A small image diffusion model, trained from scratch.
Model: 7.32M parameters, 32-pixel images, norm groupnorm, activation relu, widths [64, 64, 128, 256].
Training: muon at rate 0.0015, 8400 steps, batches of 64.
Data: trained on stained colorectal tissue patches (NCT-CRC-HE-100K), 90422 training examples, 5.9 epochs.
Rows from block 10, named by matrix and row number. Each number is 200 + 40 x the weight over the matrix's rms, rounded and kept within 0 to 999. All counts start at 0.
# convs0: first 3x3 conv (model.decb.0.0.convs.0.weight, 128x256x3x3), inputs 253-255, a 3x3 kernel for each
convs0.3,170,179,174,96,197,182,144,154,164,197,207,243,180,117,128,199,228,55,213,216,155,146,206,263,95,109,223
convs0.4,230,181,203,202,200,188,163,133,177,221,257,178,196,260,260,199,274,272,201,190,236,210,218,196,161,203,193
convs0.5,180,254,297,184,233,194,171,205,188,203,183,175,188,181,189,223,240,139,161,190,187,169,208,199,165,211,224
convs0.6,234,173,162,188,155,224,164,178,233,190,66,186,189,80,171,199,176,181,254,131,99,186,129,135,196,195,239
convs0.7,175,230,169,132,202,119,151,184,251,227,170,177,225,183,245,197,233,263,220,220,167,184,232,222,186,214,222
convs0.8,170,119,145,232,235,207,240,269,167,157,243,220,158,233,190,164,214,205,154,215,235,183,269,298,190,292,337
convs0.9,242,165,213,190,202,158,177,203,229,157,217,203,202,178,169,187,210,190,237,229,255,188,199,169,200,202,205
convs0.10,230,181,246,182,182,197,173,186,172,195,199,207,187,179,217,228,162,177,224,193,159,174,164,190,137,163,157
convs0.11,189,99,142,211,163,179,213,264,164,197,183,141,183,291,153,200,215,187,225,238,167,208,240,174,219,184,157
convs0.12,188,205,154,214,197,175,176,198,217,195,219,154,191,215,144,181,243,180,194,303,175,146,296,222,189,209,163
convs0.13,229,168,211,185,220,246,247,271,235,167,250,239,139,275,213,162,199,236,201,234,152,163,189,180,180,207,232
convs0.14,162,142,161,185,223,229,191,217,214,217,195,204,240,209,130,211,206,265,181,143,171,198,139,150,204,187,132
convs0.15,211,233,204,224,262,207,211,243,226,172,171,144,215,204,110,118,146,155,148,146,131,188,159,122,141,127,122
convs0.16,155,162,173,297,307,207,210,249,233,237,271,277,261,208,175,184,125,170,298,266,230,254,141,182,149,160,196
convs0.17,174,199,136,173,213,179,186,191,204,206,271,160,162,168,148,194,147,190,135,135,152,139,161,219,174,161,227
convs0.18,222,236,228,130,242,270,176,185,197,119,198,178,136,126,227,218,213,227,231,199,184,179,182,202,226,185,149
convs0.19,170,196,194,201,147,120,214,161,194,256,246,222,203,210,185,154,204,172,213,216,264,187,216,211,195,199,223
convs0.20,173,128,184,190,144,192,149,149,208,265,246,207,200,214,186,173,209,213,150,214,253,208,229,198,225,188,159
convs0.21,276,237,237,228,217,247,130,163,148,209,211,207,195,165,142,247,198,152,198,184,210,172,185,298,204,193,225
convs0.22,229,204,170,272,188,129,213,249,196,182,195,187,114,194,156,186,186,139,143,185,195,137,196,156,148,173,180
convs0.23,211,186,255,135,175,189,213,273,254,96,118,163,124,167,242,151,270,241,192,148,211,257,277,182,232,241,166
convs0.24,202,159,142,134,169,228,148,198,161,213,243,178,205,298,184,241,247,169,231,177,167,250,181,119,169,188,195
convs0.25,166,206,146,194,188,153,163,210,212,223,280,244,243,266,214,239,240,182,214,200,173,212,246,220,169,176,199
convs0.26,104,147,198,177,130,176,274,240,81,228,213,199,255,281,201,223,265,231,211,144,183,229,206,230,184,228,234
convs0.27,263,266,348,264,318,364,213,246,252,209,77,124,129,56,85,122,88,105,193,150,193,265,248,205,273,306,249
convs0.28,241,224,216,181,182,179,173,158,178,229,205,210,147,154,240,222,205,188,236,243,191,196,151,175,208,174,213
convs0.29,218,221,202,180,164,268,104,145,196,232,235,223,205,179,210,161,152,159,232,226,203,208,244,258,232,260,205
convs0.30,218,195,230,304,231,174,225,160,163,226,252,171,246,151,243,162,235,241,119,178,144,210,168,196,198,196,234
convs0.31,207,158,188,196,231,204,239,241,171,192,189,228,251,227,140,265,267,238,210,232,203,215,228,240,172,171,191
convs0.32,139,60,128,143,172,212,184,191,144,172,241,225,215,290,220,226,208,213,124,170,158,235,255,169,207,175,190
convs0.33,160,96,150,295,231,250,334,258,155,245,188,118,318,275,146,212,185,201,244,302,261,174,231,175,166,102,157
convs0.34,284,278,279,322,316,237,159,150,176,279,240,177,192,65,162,148,243,295,210,191,176,138,167,190,132,237,172
convs0.35,138,128,185,152,162,178,143,164,197,232,248,237,197,226,239,186,204,218,225,178,166,187,244,254,163,216,263
convs0.36,221,165,160,169,58,112,185,114,163,192,179,162,184,225,208,166,207,274,214,189,237,212,151,212,172,201,145
convs0.37,214,149,157,242,177,227,205,180,192,269,282,249,256,236,258,260,224,228,194,188,190,207,173,171,241,203,178
convs0.38,192,201,186,150,194,213,123,171,158,184,194,196,138,167,218,199,238,317,202,196,205,192,194,252,187,211,219
convs0.39,225,151,161,230,183,185,218,243,263,230,239,156,247,195,202,194,160,237,183,232,188,192,204,194,193,193,210
convs0.40,158,110,142,246,198,245,163,149,205,188,209,204,225,202,184,196,197,149,211,248,238,204,198,196,192,204,188
convs0.41,212,193,159,238,203,192,177,124,166,255,220,193,181,241,183,206,283,252,235,214,202,233,210,168,225,206,206
convs0.42,114,177,193,165,204,230,206,189,152,296,267,180,228,198,176,241,164,149,239,243,217,161,174,218,154,231,246
convs0.43,264,189,175,215,173,213,172,163,171,163,153,184,161,138,117,171,63,82,206,284,208,147,263,232,154,143,248
convs0.44,165,142,134,142,143,149,204,165,121,213,235,231,200,191,197,211,170,222,209,266,254,199,182,201,188,188,195
convs0.45,210,249,212,202,193,222,200,174,96,195,158,192,212,191,190,207,170,188,173,190,179,255,224,195,186,209,188
convs0.46,138,110,187,186,174,235,124,177,195,187,177,156,178,216,194,237,178,132,239,240,227,258,265,223,286,212,210
convs0.47,317,268,218,277,204,144,216,175,158,244,139,227,203,201,178,171,201,172,210,182,225,183,199,188,197,192,168
convs0.48,248,238,178,240,172,193,198,183,246,146,181,217,192,193,198,207,217,228,183,184,223,128,198,211,138,219,176
convs0.49,214,224,254,196,204,251,181,181,261,227,164,143,208,175,189,261,283,203,267,221,180,188,166,185,192,187,166
convs0.50,202,200,225,174,251,296,191,229,229,219,137,208,244,173,186,219,193,130,149,154,211,127,181,210,209,229,198
convs0.51,329,316,238,130,135,147,177,175,210,202,158,206,137,227,249,241,169,165,257,181,198,193,190,176,151,163,194
convs0.52,193,185,186,234,182,181,138,172,175,257,204,239,110,169,230,167,198,204,168,251,220,167,185,201,156,175,178
convs0.53,237,214,183,164,169,126,153,153,167,205,172,158,173,188,247,207,223,199,227,202,232,114,157,189,169,192,207
convs0.54,282,262,206,244,261,172,250,198,215,272,205,182,191,199,181,231,253,228,236,186,203,217,186,214,239,178,192
convs0.55,194,235,236,161,206,193,137,139,94,170,180,163,222,235,115,249,248,184,206,149,183,199,219,222,236,251,221
convs0.56,241,201,215,226,185,145,143,165,128,262,259,138,211,239,187,180,135,195,233,152,185,318,321,142,262,374,251
convs0.57,135,169,189,146,93,128,199,185,151,182,177,172,183,135,100,138,198,164,194,265,314,231,245,254,237,223,202
convs0.58,150,141,210,133,113,170,214,200,213,203,213,225,205,224,172,193,217,220,185,184,196,154,190,180,184,133,186
convs0.59,230,217,255,174,157,203,225,177,259,149,204,190,232,199,159,275,259,214,165,204,255,152,191,184,121,169,180
convs0.60,201,180,241,212,215,202,223,177,214,127,138,195,223,212,199,332,287,124,193,151,137,189,199,171,208,175,189
convs0.61,136,131,202,88,92,178,119,144,218,131,105,245,135,36,223,293,147,226,218,296,182,220,291,208,138,316,277
convs0.62,132,189,255,156,201,284,293,267,281,125,167,196,210,182,220,181,205,241,228,190,161,203,196,201,231,178,212
convs0.63,198,181,165,163,186,226,180,187,214,101,179,207,167,118,143,255,230,198,203,220,227,192,174,167,101,180,152
convs0.64,160,216,215,143,186,166,140,191,161,229,200,162,212,190,179,235,217,250,191,172,222,184,128,186,208,163,193
convs0.65,175,187,202,168,154,208,161,170,120,178,119,136,231,173,102,181,182,148,129,224,275,162,106,249,254,190,111
convs0.66,221,275,184,233,277,238,259,260,215,176,216,188,175,212,219,254,238,203,190,243,246,210,221,248,175,228,234
convs0.67,173,216,157,224,160,105,189,152,139,132,177,179,189,268,223,186,199,203,192,219,187,209,204,159,236,201,187
convs0.68,229,235,257,283,233,251,264,184,250,285,237,190,234,182,171,165,191,175,185,181,147,233,195,204,233,162,185
convs0.69,174,162,193,168,205,201,150,144,184,232,217,134,239,217,180,210,225,251,212,130,148,228,183,184,244,215,219
convs0.70,203,234,234,295,259,218,179,167,198,222,210,176,211,160,158,131,152,231,206,187,223,231,186,245,198,199,225
convs0.71,190,267,214,161,183,172,182,234,191,131,87,94,89,114,175,157,188,226,206,141,197,174,137,221,153,93,166
convs0.72,125,159,188,132,127,194,170,142,169,181,166,196,203,177,227,193,203,264,218,163,224,219,200,207,209,157,156
convs0.73,216,193,130,229,207,113,132,198,214,205,221,141,212,191,237,207,228,300,273,249,225,253,263,208,214,236,221
convs0.74,177,175,164,140,188,247,109,165,176,177,161,138,163,231,147,135,196,187,148,189,129,170,228,135,253,215,188
convs0.75,114,168,220,99,125,192,193,148,200,118,122,99,194,151,83,232,169,140,215,179,130,266,164,104,299,207,104
convs0.76,255,218,241,165,219,248,136,246,242,250,215,224,218,293,247,229,209,242,203,216,182,192,213,192,132,160,189
convs0.77,147,204,162,150,139,167,162,125,170,165,185,145,145,101,89,152,189,189,216,265,245,220,188,171,171,126,128
convs0.78,210,173,245,201,216,241,246,225,247,215,189,129,228,235,206,226,164,192,232,231,186,182,165,159,193,200,204
convs0.79,162,210,157,144,168,150,150,214,194,187,177,186,200,235,218,183,205,201,209,152,160,167,189,234,211,240,259
convs0.80,222,202,178,217,199,236,216,211,160,161,187,215,168,202,169,151,209,244,178,206,231,195,199,249,203,167,258
convs0.81,286,204,212,200,167,183,159,194,167,179,175,192,225,195,208,146,193,197,164,180,185,195,180,181,134,164,208
convs0.82,191,201,229,228,136,137,238,193,147,178,200,214,237,203,167,225,185,189,208,195,301,203,179,274,195,208,223
convs0.83,279,198,209,260,182,141,238,191,163,231,196,161,171,163,178,206,229,200,176,196,237,188,253,194,205,172,186
convs0.84,52,116,124,145,159,84,201,245,222,212,187,178,204,159,187,217,167,163,166,206,267,217,187,256,177,210,202
convs0.85,196,161,148,219,174,224,135,133,129,248,227,253,181,241,274,139,191,193,199,240,204,157,257,300,189,198,210
convs0.86,122,203,158,227,252,247,187,182,188,147,238,164,178,260,178,243,301,195,194,116,171,230,194,121,191,80,110
convs0.87,182,230,213,275,239,190,214,181,142,205,204,187,221,195,206,221,219,170,174,229,268,234,193,240,176,202,199
convs0.88,123,151,241,116,185,207,126,153,174,196,232,217,160,118,84,129,153,146,200,146,143,187,203,155,153,220,224
convs0.89,214,203,231,197,186,130,223,172,180,180,109,218,204,182,227,296,248,224,176,213,227,141,148,186,206,158,179
convs0.90,289,258,198,182,193,212,197,163,243,172,142,241,186,151,219,185,155,198,152,263,247,195,248,240,189,181,222
convs0.91,257,196,195,284,212,167,283,248,97,164,188,184,163,178,175,178,246,256,188,193,178,122,206,199,172,144,204
convs0.92,204,215,198,205,201,183,254,212,105,197,109,111,282,231,137,212,184,146,209,146,192,215,246,202,231,183,180
convs0.93,211,176,235,177,167,180,150,161,156,220,187,185,166,155,137,202,307,259,200,222,212,139,155,205,132,147,191
convs0.94,216,175,161,150,197,230,127,156,192,145,201,167,184,200,246,117,214,206,201,267,272,378,296,205,152,139,216
convs0.95,193,200,184,218,270,287,216,220,242,152,213,181,232,236,176,218,246,168,193,192,221,197,180,158,178,215,162
convs0.96,202,259,317,186,240,177,202,276,93,202,186,160,236,230,160,206,225,188,178,183,244,182,208,259,174,200,211
convs0.97,200,185,228,164,190,253,211,236,269,206,212,166,194,237,227,99,238,272,207,163,146,218,187,189,214,203,130
convs0.98,242,272,176,257,210,157,181,180,203,221,254,267,183,202,252,233,252,245,194,220,264,215,196,253,182,183,251
convs0.99,50,158,164,31,119,96,63,155,110,220,262,174,186,194,132,244,190,192,193,142,132,186,222,189,222,219,238
convs0.100,277,208,188,263,167,189,282,163,114,227,199,194,267,226,119,169,136,138,186,208,240,196,239,226,231,225,244
convs0.101,244,252,295,207,236,282,191,212,200,193,257,221,193,196,132,178,150,106,213,223,231,246,220,222,230,179,217
convs0.102,203,149,151,208,199,160,210,175,160,188,160,146,260,200,170,164,186,139,143,176,120,109,239,169,127,268,226
convs0.103,185,174,185,182,204,202,148,201,168,175,246,209,248,281,189,239,227,132,108,199,168,220,261,199,172,223,182
convs0.104,204,147,162,231,172,163,182,168,245,206,216,214,176,206,283,181,202,143,217,203,148,180,234,215,165,147,152
convs0.105,198,212,98,174,235,210,228,144,97,151,223,270,189,217,230,140,152,203,188,213,239,190,254,221,213,263,206
convs0.106,182,178,163,117,173,132,123,103,150,226,177,131,243,201,175,258,220,217,183,208,188,195,169,169,267,168,152
convs0.107,228,169,113,168,115,144,239,163,148,257,209,180,224,199,221,149,183,214,198,194,196,201,228,270,209,235,215
convs0.108,146,225,206,167,214,245,214,216,175,235,174,144,228,219,182,193,134,193,194,228,212,149,163,209,201,193,184
convs0.109,165,183,265,126,117,257,177,221,201,197,254,201,156,188,165,145,190,222,198,248,188,201,196,240,178,205,239