python train.py --model="image diffusion model" --image_size=32 --conditioning="none" --weight_standardization=false --blocks_per_level=2 --residual_init="zero_last" --muon_scale="match_rms_adamw" --max_grad_norm=1.0 --max_steps=8400 --lr_schedule="cosine" --warmup_steps=160
Rows from block 9 of a small image diffusion model, named by matrix and row number. Rows with one number belong to one channel. Each number is 128 + 24 x the weight over its row's rms, rounded and kept within 0 to 255. All counts start at 0. Numbers have three digits each. After the name is the row's rms in percent of the matrix's.
Before each channel's rows are labels from the 100 images, of 14976 (inputs lightly noised), where the channel reaches its highest value: "strongest on" is what is common among them. Only what is clearly more common there than usual is listed. The data: stained colorectal tissue patches (NCT-CRC-HE-100K). In brackets: how many of the 100.
# convs0: first 3x3 conv (model.mid.2.convs.0.weight, 256x256x3x3, each kernel summed), inputs 64-127
# convs1: second 3x3 conv (model.mid.2.convs.1.weight, 256x256x3x3, transposed, each kernel summed), outputs 64-127

strongest on: tissue: lymphocytes (31); tissue: debris (28)
convs0.17 092:157144132123116100151109098135111133108098148094131099094112141138138132137122125097134122122136120139128116118116132108104133127127137114153164144143139123095131066132104112143127118174156140
convs1.17 109:160143130122161154130118101102122124135125154114145152124098125134096145152091127157115082121100142111105113138069111096113136148093133135122105120107103105163116124118126104155109136140144072

strongest on: tissue: normal colon mucosa (32)
convs0.104 087:111136129098141140087106165139123137104121117130158148118116118140126173154112125140190127162096178143131113122131141191164122143143107133103152171098129112147118120135123175154123113118164146
convs1.104 088:112090105123110095156117087135138140112083120130137131132119145121138072104182094107095120111125143130073125135153135085140115115121144094161124121147133089118129070129140112138183111106136163

strongest on: tissue: debris (27)
convs0.138 080:114150145119160141138126099129145140129120119141130117155126093158116134116135147123090127100084134093141109140127104118119153127134140134114076102103153152137117126124143126088117101177072145
convs1.138 117:139121126092137140117110095113105123123146124107112125088119110080148096123129099136121129084150138159100125107116168157129098129132118125142119119111106096133125104102101158144148105090093155

strongest on: tissue: smooth muscle (36); tissue: cancer-associated stroma (28)
convs0.118 096:147128127120135114124169111098127129126134118163133104180127130128159104109138109141170185109131126141103119143096126139139146152146115135146138150092116150120159153090124105127145120177145060
convs1.118 105:113123158117150116097131160121141101108127107137155120134175132102157122131111093066120092125119157129109133123132083120108131121128128137144149144149132112138188169112150146161116193108108141

strongest on: tissue: normal colon mucosa (45); tissue: adipose tissue (28)
convs0.217 092:177131132091109171140076146117132139155135118110137148102111128135136112149140152139091093155161131119173172127146129140152153126146066166121104120102122129154118109075129125133134128132102134
convs1.217 088:100127103140155115134138093162140109157090143083108137158102134122187117142164119141112149112103088134141122156134144109119103136146160105133139113152147163090143110110135147136114138104150079

strongest on: tissue: smooth muscle (46)
convs0.39 096:104105116115147131161116107104116117174142113139140091198157082128119169136130128134113147120135192126124127122114126123124133137117130099131084140127120135127113111123112123143130121141122120
convs1.39 104:129114141143140109144101133122098164096126170120131132117119148126080111127156141117129102128123146102100146098094114148139117129159118173153123144136133094102158119150152133091103098114146119

strongest on: tissue: cancer-associated stroma (27)
convs0.214 087:122169149087101143132121137111125116168137135166086108124134181125105175100135140179122133125153128104124144172146143102157156151133111094169147142126140123151141150153109102112116119135117104
convs1.214 105:141136118109170139133131171094107141131138078103147115141141125120107127151103131122112116125093158161104082093099124114127104135159153150123083127146127156119123149054145114149169103153137114

strongest on: tissue: cancer-associated stroma (52)
convs0.165 092:139141141092144171130145101131146122118135124149123119112117181118099118116142112124143128152149110130105138155117112143112131133119119085117081111164079144125093111122109066069124107107154132
convs1.165 099:101134104128158151101125152130045146132147121139105078119151132101174106143115133143118156110112100104124158148113079131087136130117110142117096195090160108136134138114156127129122183116060142

strongest on: tissue: normal colon mucosa (27)
convs0.16 085:139105107100119134121149104119112138142119153135141102206126162109119103135121120100157175172102102098135088125108149117136120163116126096129110160126125139133133103100122115154183156101112150
convs1.16 090:130139159149078151123102147113189123120155108126106161154124118171136172160166117151103118135118137143098091129115091104138132156123098156101143124114131133117107106159133134154110109102142105

strongest on: tissue: cancer-associated stroma (39); tissue: smooth muscle (36)
convs0.191 084:115161111121137130105144090138124114165122166134114133120125142132100103120094172163131132138216115093113151088147147102130125139129139111119147121100085167082171134172118116092090132165147129
convs1.191 085:131107129080143170116125146141099103120161141102120109101126112154130114090135098149106120126177149146097101117144120129103100128151113142107144123121144127160110112147091114151107092101135111

strongest on: tissue: smooth muscle (50)
convs0.248 094:123097094101097146134104148110103131105147128132123063144097074118102118119137143115128129181106139121098079132105166140140130088120136126121152105127146110151132110153143103106136134110166100
convs1.248 107:093092127174131166139134169136129120139116134086140156150123131144091142180112104161136158126117120094138101145178097147171072128114099134081097142130172138142111096135145119143188146158124140

strongest on: tissue: debris (28)
convs0.47 085:084115078117105163149136138179076101115133162077129104131100100132123120139118141134146174142135135125113128126142133104144116113128116134130136111138160119138137112155106099151130106157138112
convs1.47 096:124131169115146102149095123131137124130116120145159097119116152108159117122133173143125142108105118120147130132125134107137105202115174127117117125113125116154117140157134136114140108109126143

strongest on: tissue: cancer-associated stroma (45)
convs0.166 104:150116125163140126112108117161145143101089105172121087133133090107153105130106143110138159117110148128125165134110159141141103136189109154122163149165120117123143164156104138165153136127095146
convs1.166 123:157133119096107151140146109080139147127122101068137157121136177126175126139156112097127058096111143115134127125121110075150120144105105102154175105096158151148114097122170120113112165135143079

strongest on: tissue: cancer-associated stroma (39)
convs0.14 079:107160141081173131150138162137129128154112142100127123137143125143125126134148116099145132110145151132160136141123136131163141116142070143129087106149100141122138129099135147153103112072148141
convs1.14 076:104143173160082183111132134081135165116150156166125134115142175161134114117133146154115139125125139172140130151140122136109143134131119127128179190151125107113124111148110095107156090183111104

strongest on: tissue: normal colon mucosa (31)
convs0.65 097:140122152147143143123137131134088128123157084139124173106113116108091132146135085126102111143095090140102116120145075099171130130145124159118155092156160118082155129126149140144088138104095078
convs1.65 108:097096102093136123125123131138145117136138154155137128144076154162154127177150134138140125123099085103145092145115163149165147139147098069148120137109106100136109159110109123142151136083123094

strongest on: tissue: debris (30)
convs0.48 098:113114120158108108083143123170114149112134117094136082140119133142120131134133119155138123077113108139118125138115119143080142125124116111133111108130133134112151142083103105124139142178150137
convs1.48 104:181171184133108136150136060064133105141149139129094126117150119108082164114151145145110137160185152139140133109159126131139148125075107164138121110154164097102105126127094145126111092124074104

strongest on: tissue: lymphocytes (53)
convs0.55 089:158116165080109125127166129128204147061112115146113141148135091094154125193149109104159166115113101113168112153136158145138132142132120148125160124098167109164130112121149073132145135123101152
convs1.55 084:118147123170131131103135108108119150157149126124132082109118153145105103098132117172172121151171131161114153135115110127161120096116131126132131137092105155085139107159115110145148158127120153

strongest on: tissue: debris (30)
convs0.100 089:097111149100114128168140120088097148104133131125115133120141105115157139119141141133115150109132121100153117142123157132100141108130133097111124136182128124139130145082102113100171114115124127
convs1.100 096:150119117171120119102103118087134131136108157168136105118145148120108106124118109142102140138180128205157169144091107121101098161115103157116121169050149147111143089152133169140105074173115118

strongest on: tissue: normal colon mucosa (29)
convs0.40 089:140127156135128144118089083119139115132146104159152168098153121093084102129103136129153107142134132100105142109149155119102063126134128155149125129100096124143150129115136139126116130058083111
convs1.40 090:124112098128111107116157136141109175132105115151117108121121106122155154166117151124093093087109126147100101126170081137118107156128137136163147162099095125126147128145141122123150103142122129

strongest on: tissue: mucus (45)
convs0.223 092:101152122131147129111101120148116141151119130127120155148113157154147126145124088145171126103149132111082140120128161129148142120140115175119089114179094138122110131144127137122164130107093110
convs1.223 103:159114131133113156093144120128140094142118152133191150084131145123188104103135106163136100148136095140109107125171141122178169105157136125140110137141138080172075131117160103137137132155160164

strongest on: tissue: smooth muscle (35)
convs0.45 084:123120121106169105131136149131121100141066126115103081144150096115127138163141144136123084120126126144112088139139100124171085093123135058145142143132097103137096122149085137140133106134127149
convs1.45 086:142089112130077169113144083146117164151134125195098110117115119165132117157117162081123138128160114103105115143078128126122171117097144143113129094110129125114162122134177145103155081121151127

strongest on: tissue: adipose tissue (40)
convs0.92 087:110148121128108114108150110113119133105180143106165145129135111114171114122137157134119142152131171081196143106136152107116126124147086106101112197155146140131105115132126133158136124153150105
convs1.92 103:148095106104126111131096136114123159145126103128146135153135123126092175153113103111135097121099137155133135106139107131153133141154137075184125081099146126077145149158136140113121107139085159

strongest on: tissue: smooth muscle (42); tissue: mucus (28)
convs0.180 108:176128136131111122119088131147109105137090108138142180106134132157124149083102113101137156110124113136139095119133131113124135134131125115122148095198135108104115099084140149106087113148147078
convs1.180 147:096107110095128132180171076054092123129133117147113137145115133107177140139111176111188113195153141140119138162134133116128090159107114165100172172104098114131112152095142126162129113135161150

strongest on: tissue: cancer-associated stroma (59); tissue: smooth muscle (34)
convs0.9 104:100126123094094105151101137150098118125112148108098127095097116089129146163126110117107120110098124113125131102132147120129142154117137147188088160135054149163122142154105138149123123096116176
convs1.9 108:158122113184128100153090138115135140124142130162115113098163094138127170123129135132122105130104135142115149095114099142133135091165120106079122158126172138151155105142138140147147057141088096

strongest on: tissue: debris (30)
convs0.50 093:148130141085111140116075127147137137125069126155144089102127143157121138111105138139147159109124170112122118127115163128103102134139143139090107125082120100173134141131130154124138112120133140
convs1.50 113:160168094151153121108149169122140154105125088153135123124161090090120146119136118083158118076144122119106134113141122104117112147128091131162125137133137153120166151134133126116149143131076100

strongest on: tissue: adipose tissue (46)
convs0.192 101:120151164081134137136104147084119137135129168125146148147191083110158157113141126134115119119135107142123180142126151107099094114142102104121118166112126136123103124139161122106137131149166107
convs1.192 107:054136149180131095110138118055146135170113072147131141146151137148126154151109127150158165113182114112116128102128163132165130102124118159108135112097153164152144130145143117090098124122130132

strongest on: tissue: adipose tissue (86)
convs0.84 097:120102090158106161135114155138158143167163121097107128146150136165127127143126111160130115170127129111115186145155123132112185148156162130143144110101133143114144136151109122123131127133180141
convs1.84 102:139144135124123111086183115092122135105151129100110117107167122098108118127146100133126136110150090145105111127136138072117128105075132096172161152114154117137122106107138112103149148127104130

strongest on: tissue: tumour epithelium (43)
convs0.238 086:117101143107113113126150115175182162142087139157122120110146158117144135124137112098107136140159136098146116134127106141080100138100184116086118075093125177105151138092123117115178154153039135
convs1.238 121:121090151120117140132140122093109108119144145143097145130122111148128117127111077136146121134159137121090165107118095117170154119164099138154142117135120106119135133134111141137093140093133125

strongest on: tissue: adipose tissue (28)
convs0.140 087:109105092118127113169168159133140111105098136152156124148111141115080115105109078107101099122119147114163134118133192129092145144113124148142126157116134151136104102133059125156119085098131140
convs1.140 102:157156133174133129133138102137139150125130140112106129135167108144149093098135155124129133113155130118093152160122117136158118134084093119146138103084117142138136105131147090142125078110125178

strongest on: tissue: normal colon mucosa (82)
convs0.30 086:142137130128108127119105112136109142153133092140142078112156109157119154142112113090151149145125158125139161117154165116094097114118102079146170132162128080154124106133110131139157086097132120
convs1.30 104:097150141142101154150088140109115120080097163148162138119159130156095115134151104168102126092158098161128137119144068105123153154115141155107145073129138174120176108140149130122141137104098138

strongest on: tissue: cancer-associated stroma (43); tissue: smooth muscle (35)
convs0.62 078:131147141081111111096109124101137102136133113115087113095114116136148144138127135118112090149092135128107132138121166146099122137163117122147145127125105166114096124122117135153119146126132148
convs1.62 115:115098137118156117134124103160142101101121115130152146110107121167091121116129090125141099146133110136116169129138105116146084143179131152114136146093117126129156076134155134160160100134165124

strongest on: tissue: mucus (39); tissue: smooth muscle (31)
convs0.95 099:154114137177140119132137109167145097112121150150101125190128098097158165106088139103126142103122152121121142105117130118101121106129120121107148124122152142130126103140104133126125143131103140
convs1.95 100:113136117108088106132156150101161128198121118132194095097139106133155168143180150125131110170165147148106161115134119108132094171121124147183171142165100166116099114129155150158126113142110105

strongest on: tissue: smooth muscle (55)
convs0.145 088:140121112152141129121137142133122137109127085112157074109111080145157161113153172132153111135103120135125166106124169157103121148151120114089169122133094169152134141088158126119145111106155130
convs1.145 101:135106136123124134161133137149153105166139147127117139128157190091145115117150119130081158090141145106126122128131128137130129137121129135107125127122146151083140150114124099110160096122110124

strongest on: tissue: cancer-associated stroma (34); tissue: smooth muscle (33)
convs0.235 093:121134147120112105092137127131117132114185154135164148159089122128095140089121087153100149117123118117083107127128080157041141131095117108177128184125086121124154136178132096106113113130128136
convs1.235 107:113083133091120101156154143129121122073138119160116093122136136105131166170141150153090120120152102098114179118106144129140128112083103117125126111098084143126093119113081089140136104107125153

strongest on: tissue: smooth muscle (51)
convs0.108 095:165115090136117127115062097059109150195105128154138153158128092137145124091090162107138146110083106127098121109113121154124167099092103130105145154121139120167129115165142133105130167140149131
convs1.108 113:103112136146095152107150141159126116132160115136122156150151134116087169122176112101125093158128140155168093143179136090142121150113123098134145100121084139127113144118147102176133129156115102

strongest on: tissue: tumour epithelium (46)
convs0.15 089:136151140145116107162151142184134099126107114125135143085133151113132121132125130098144102120152159124110135142140126103133138126135139120133140156131122076141123075160093124100127086140178156
convs1.15 102:139136140182069088099094126078154162160110145129097120115147095148143108106148139126121147129107127138151090104157147137173102167082142148108132112076097101148150134131150181107140138165133105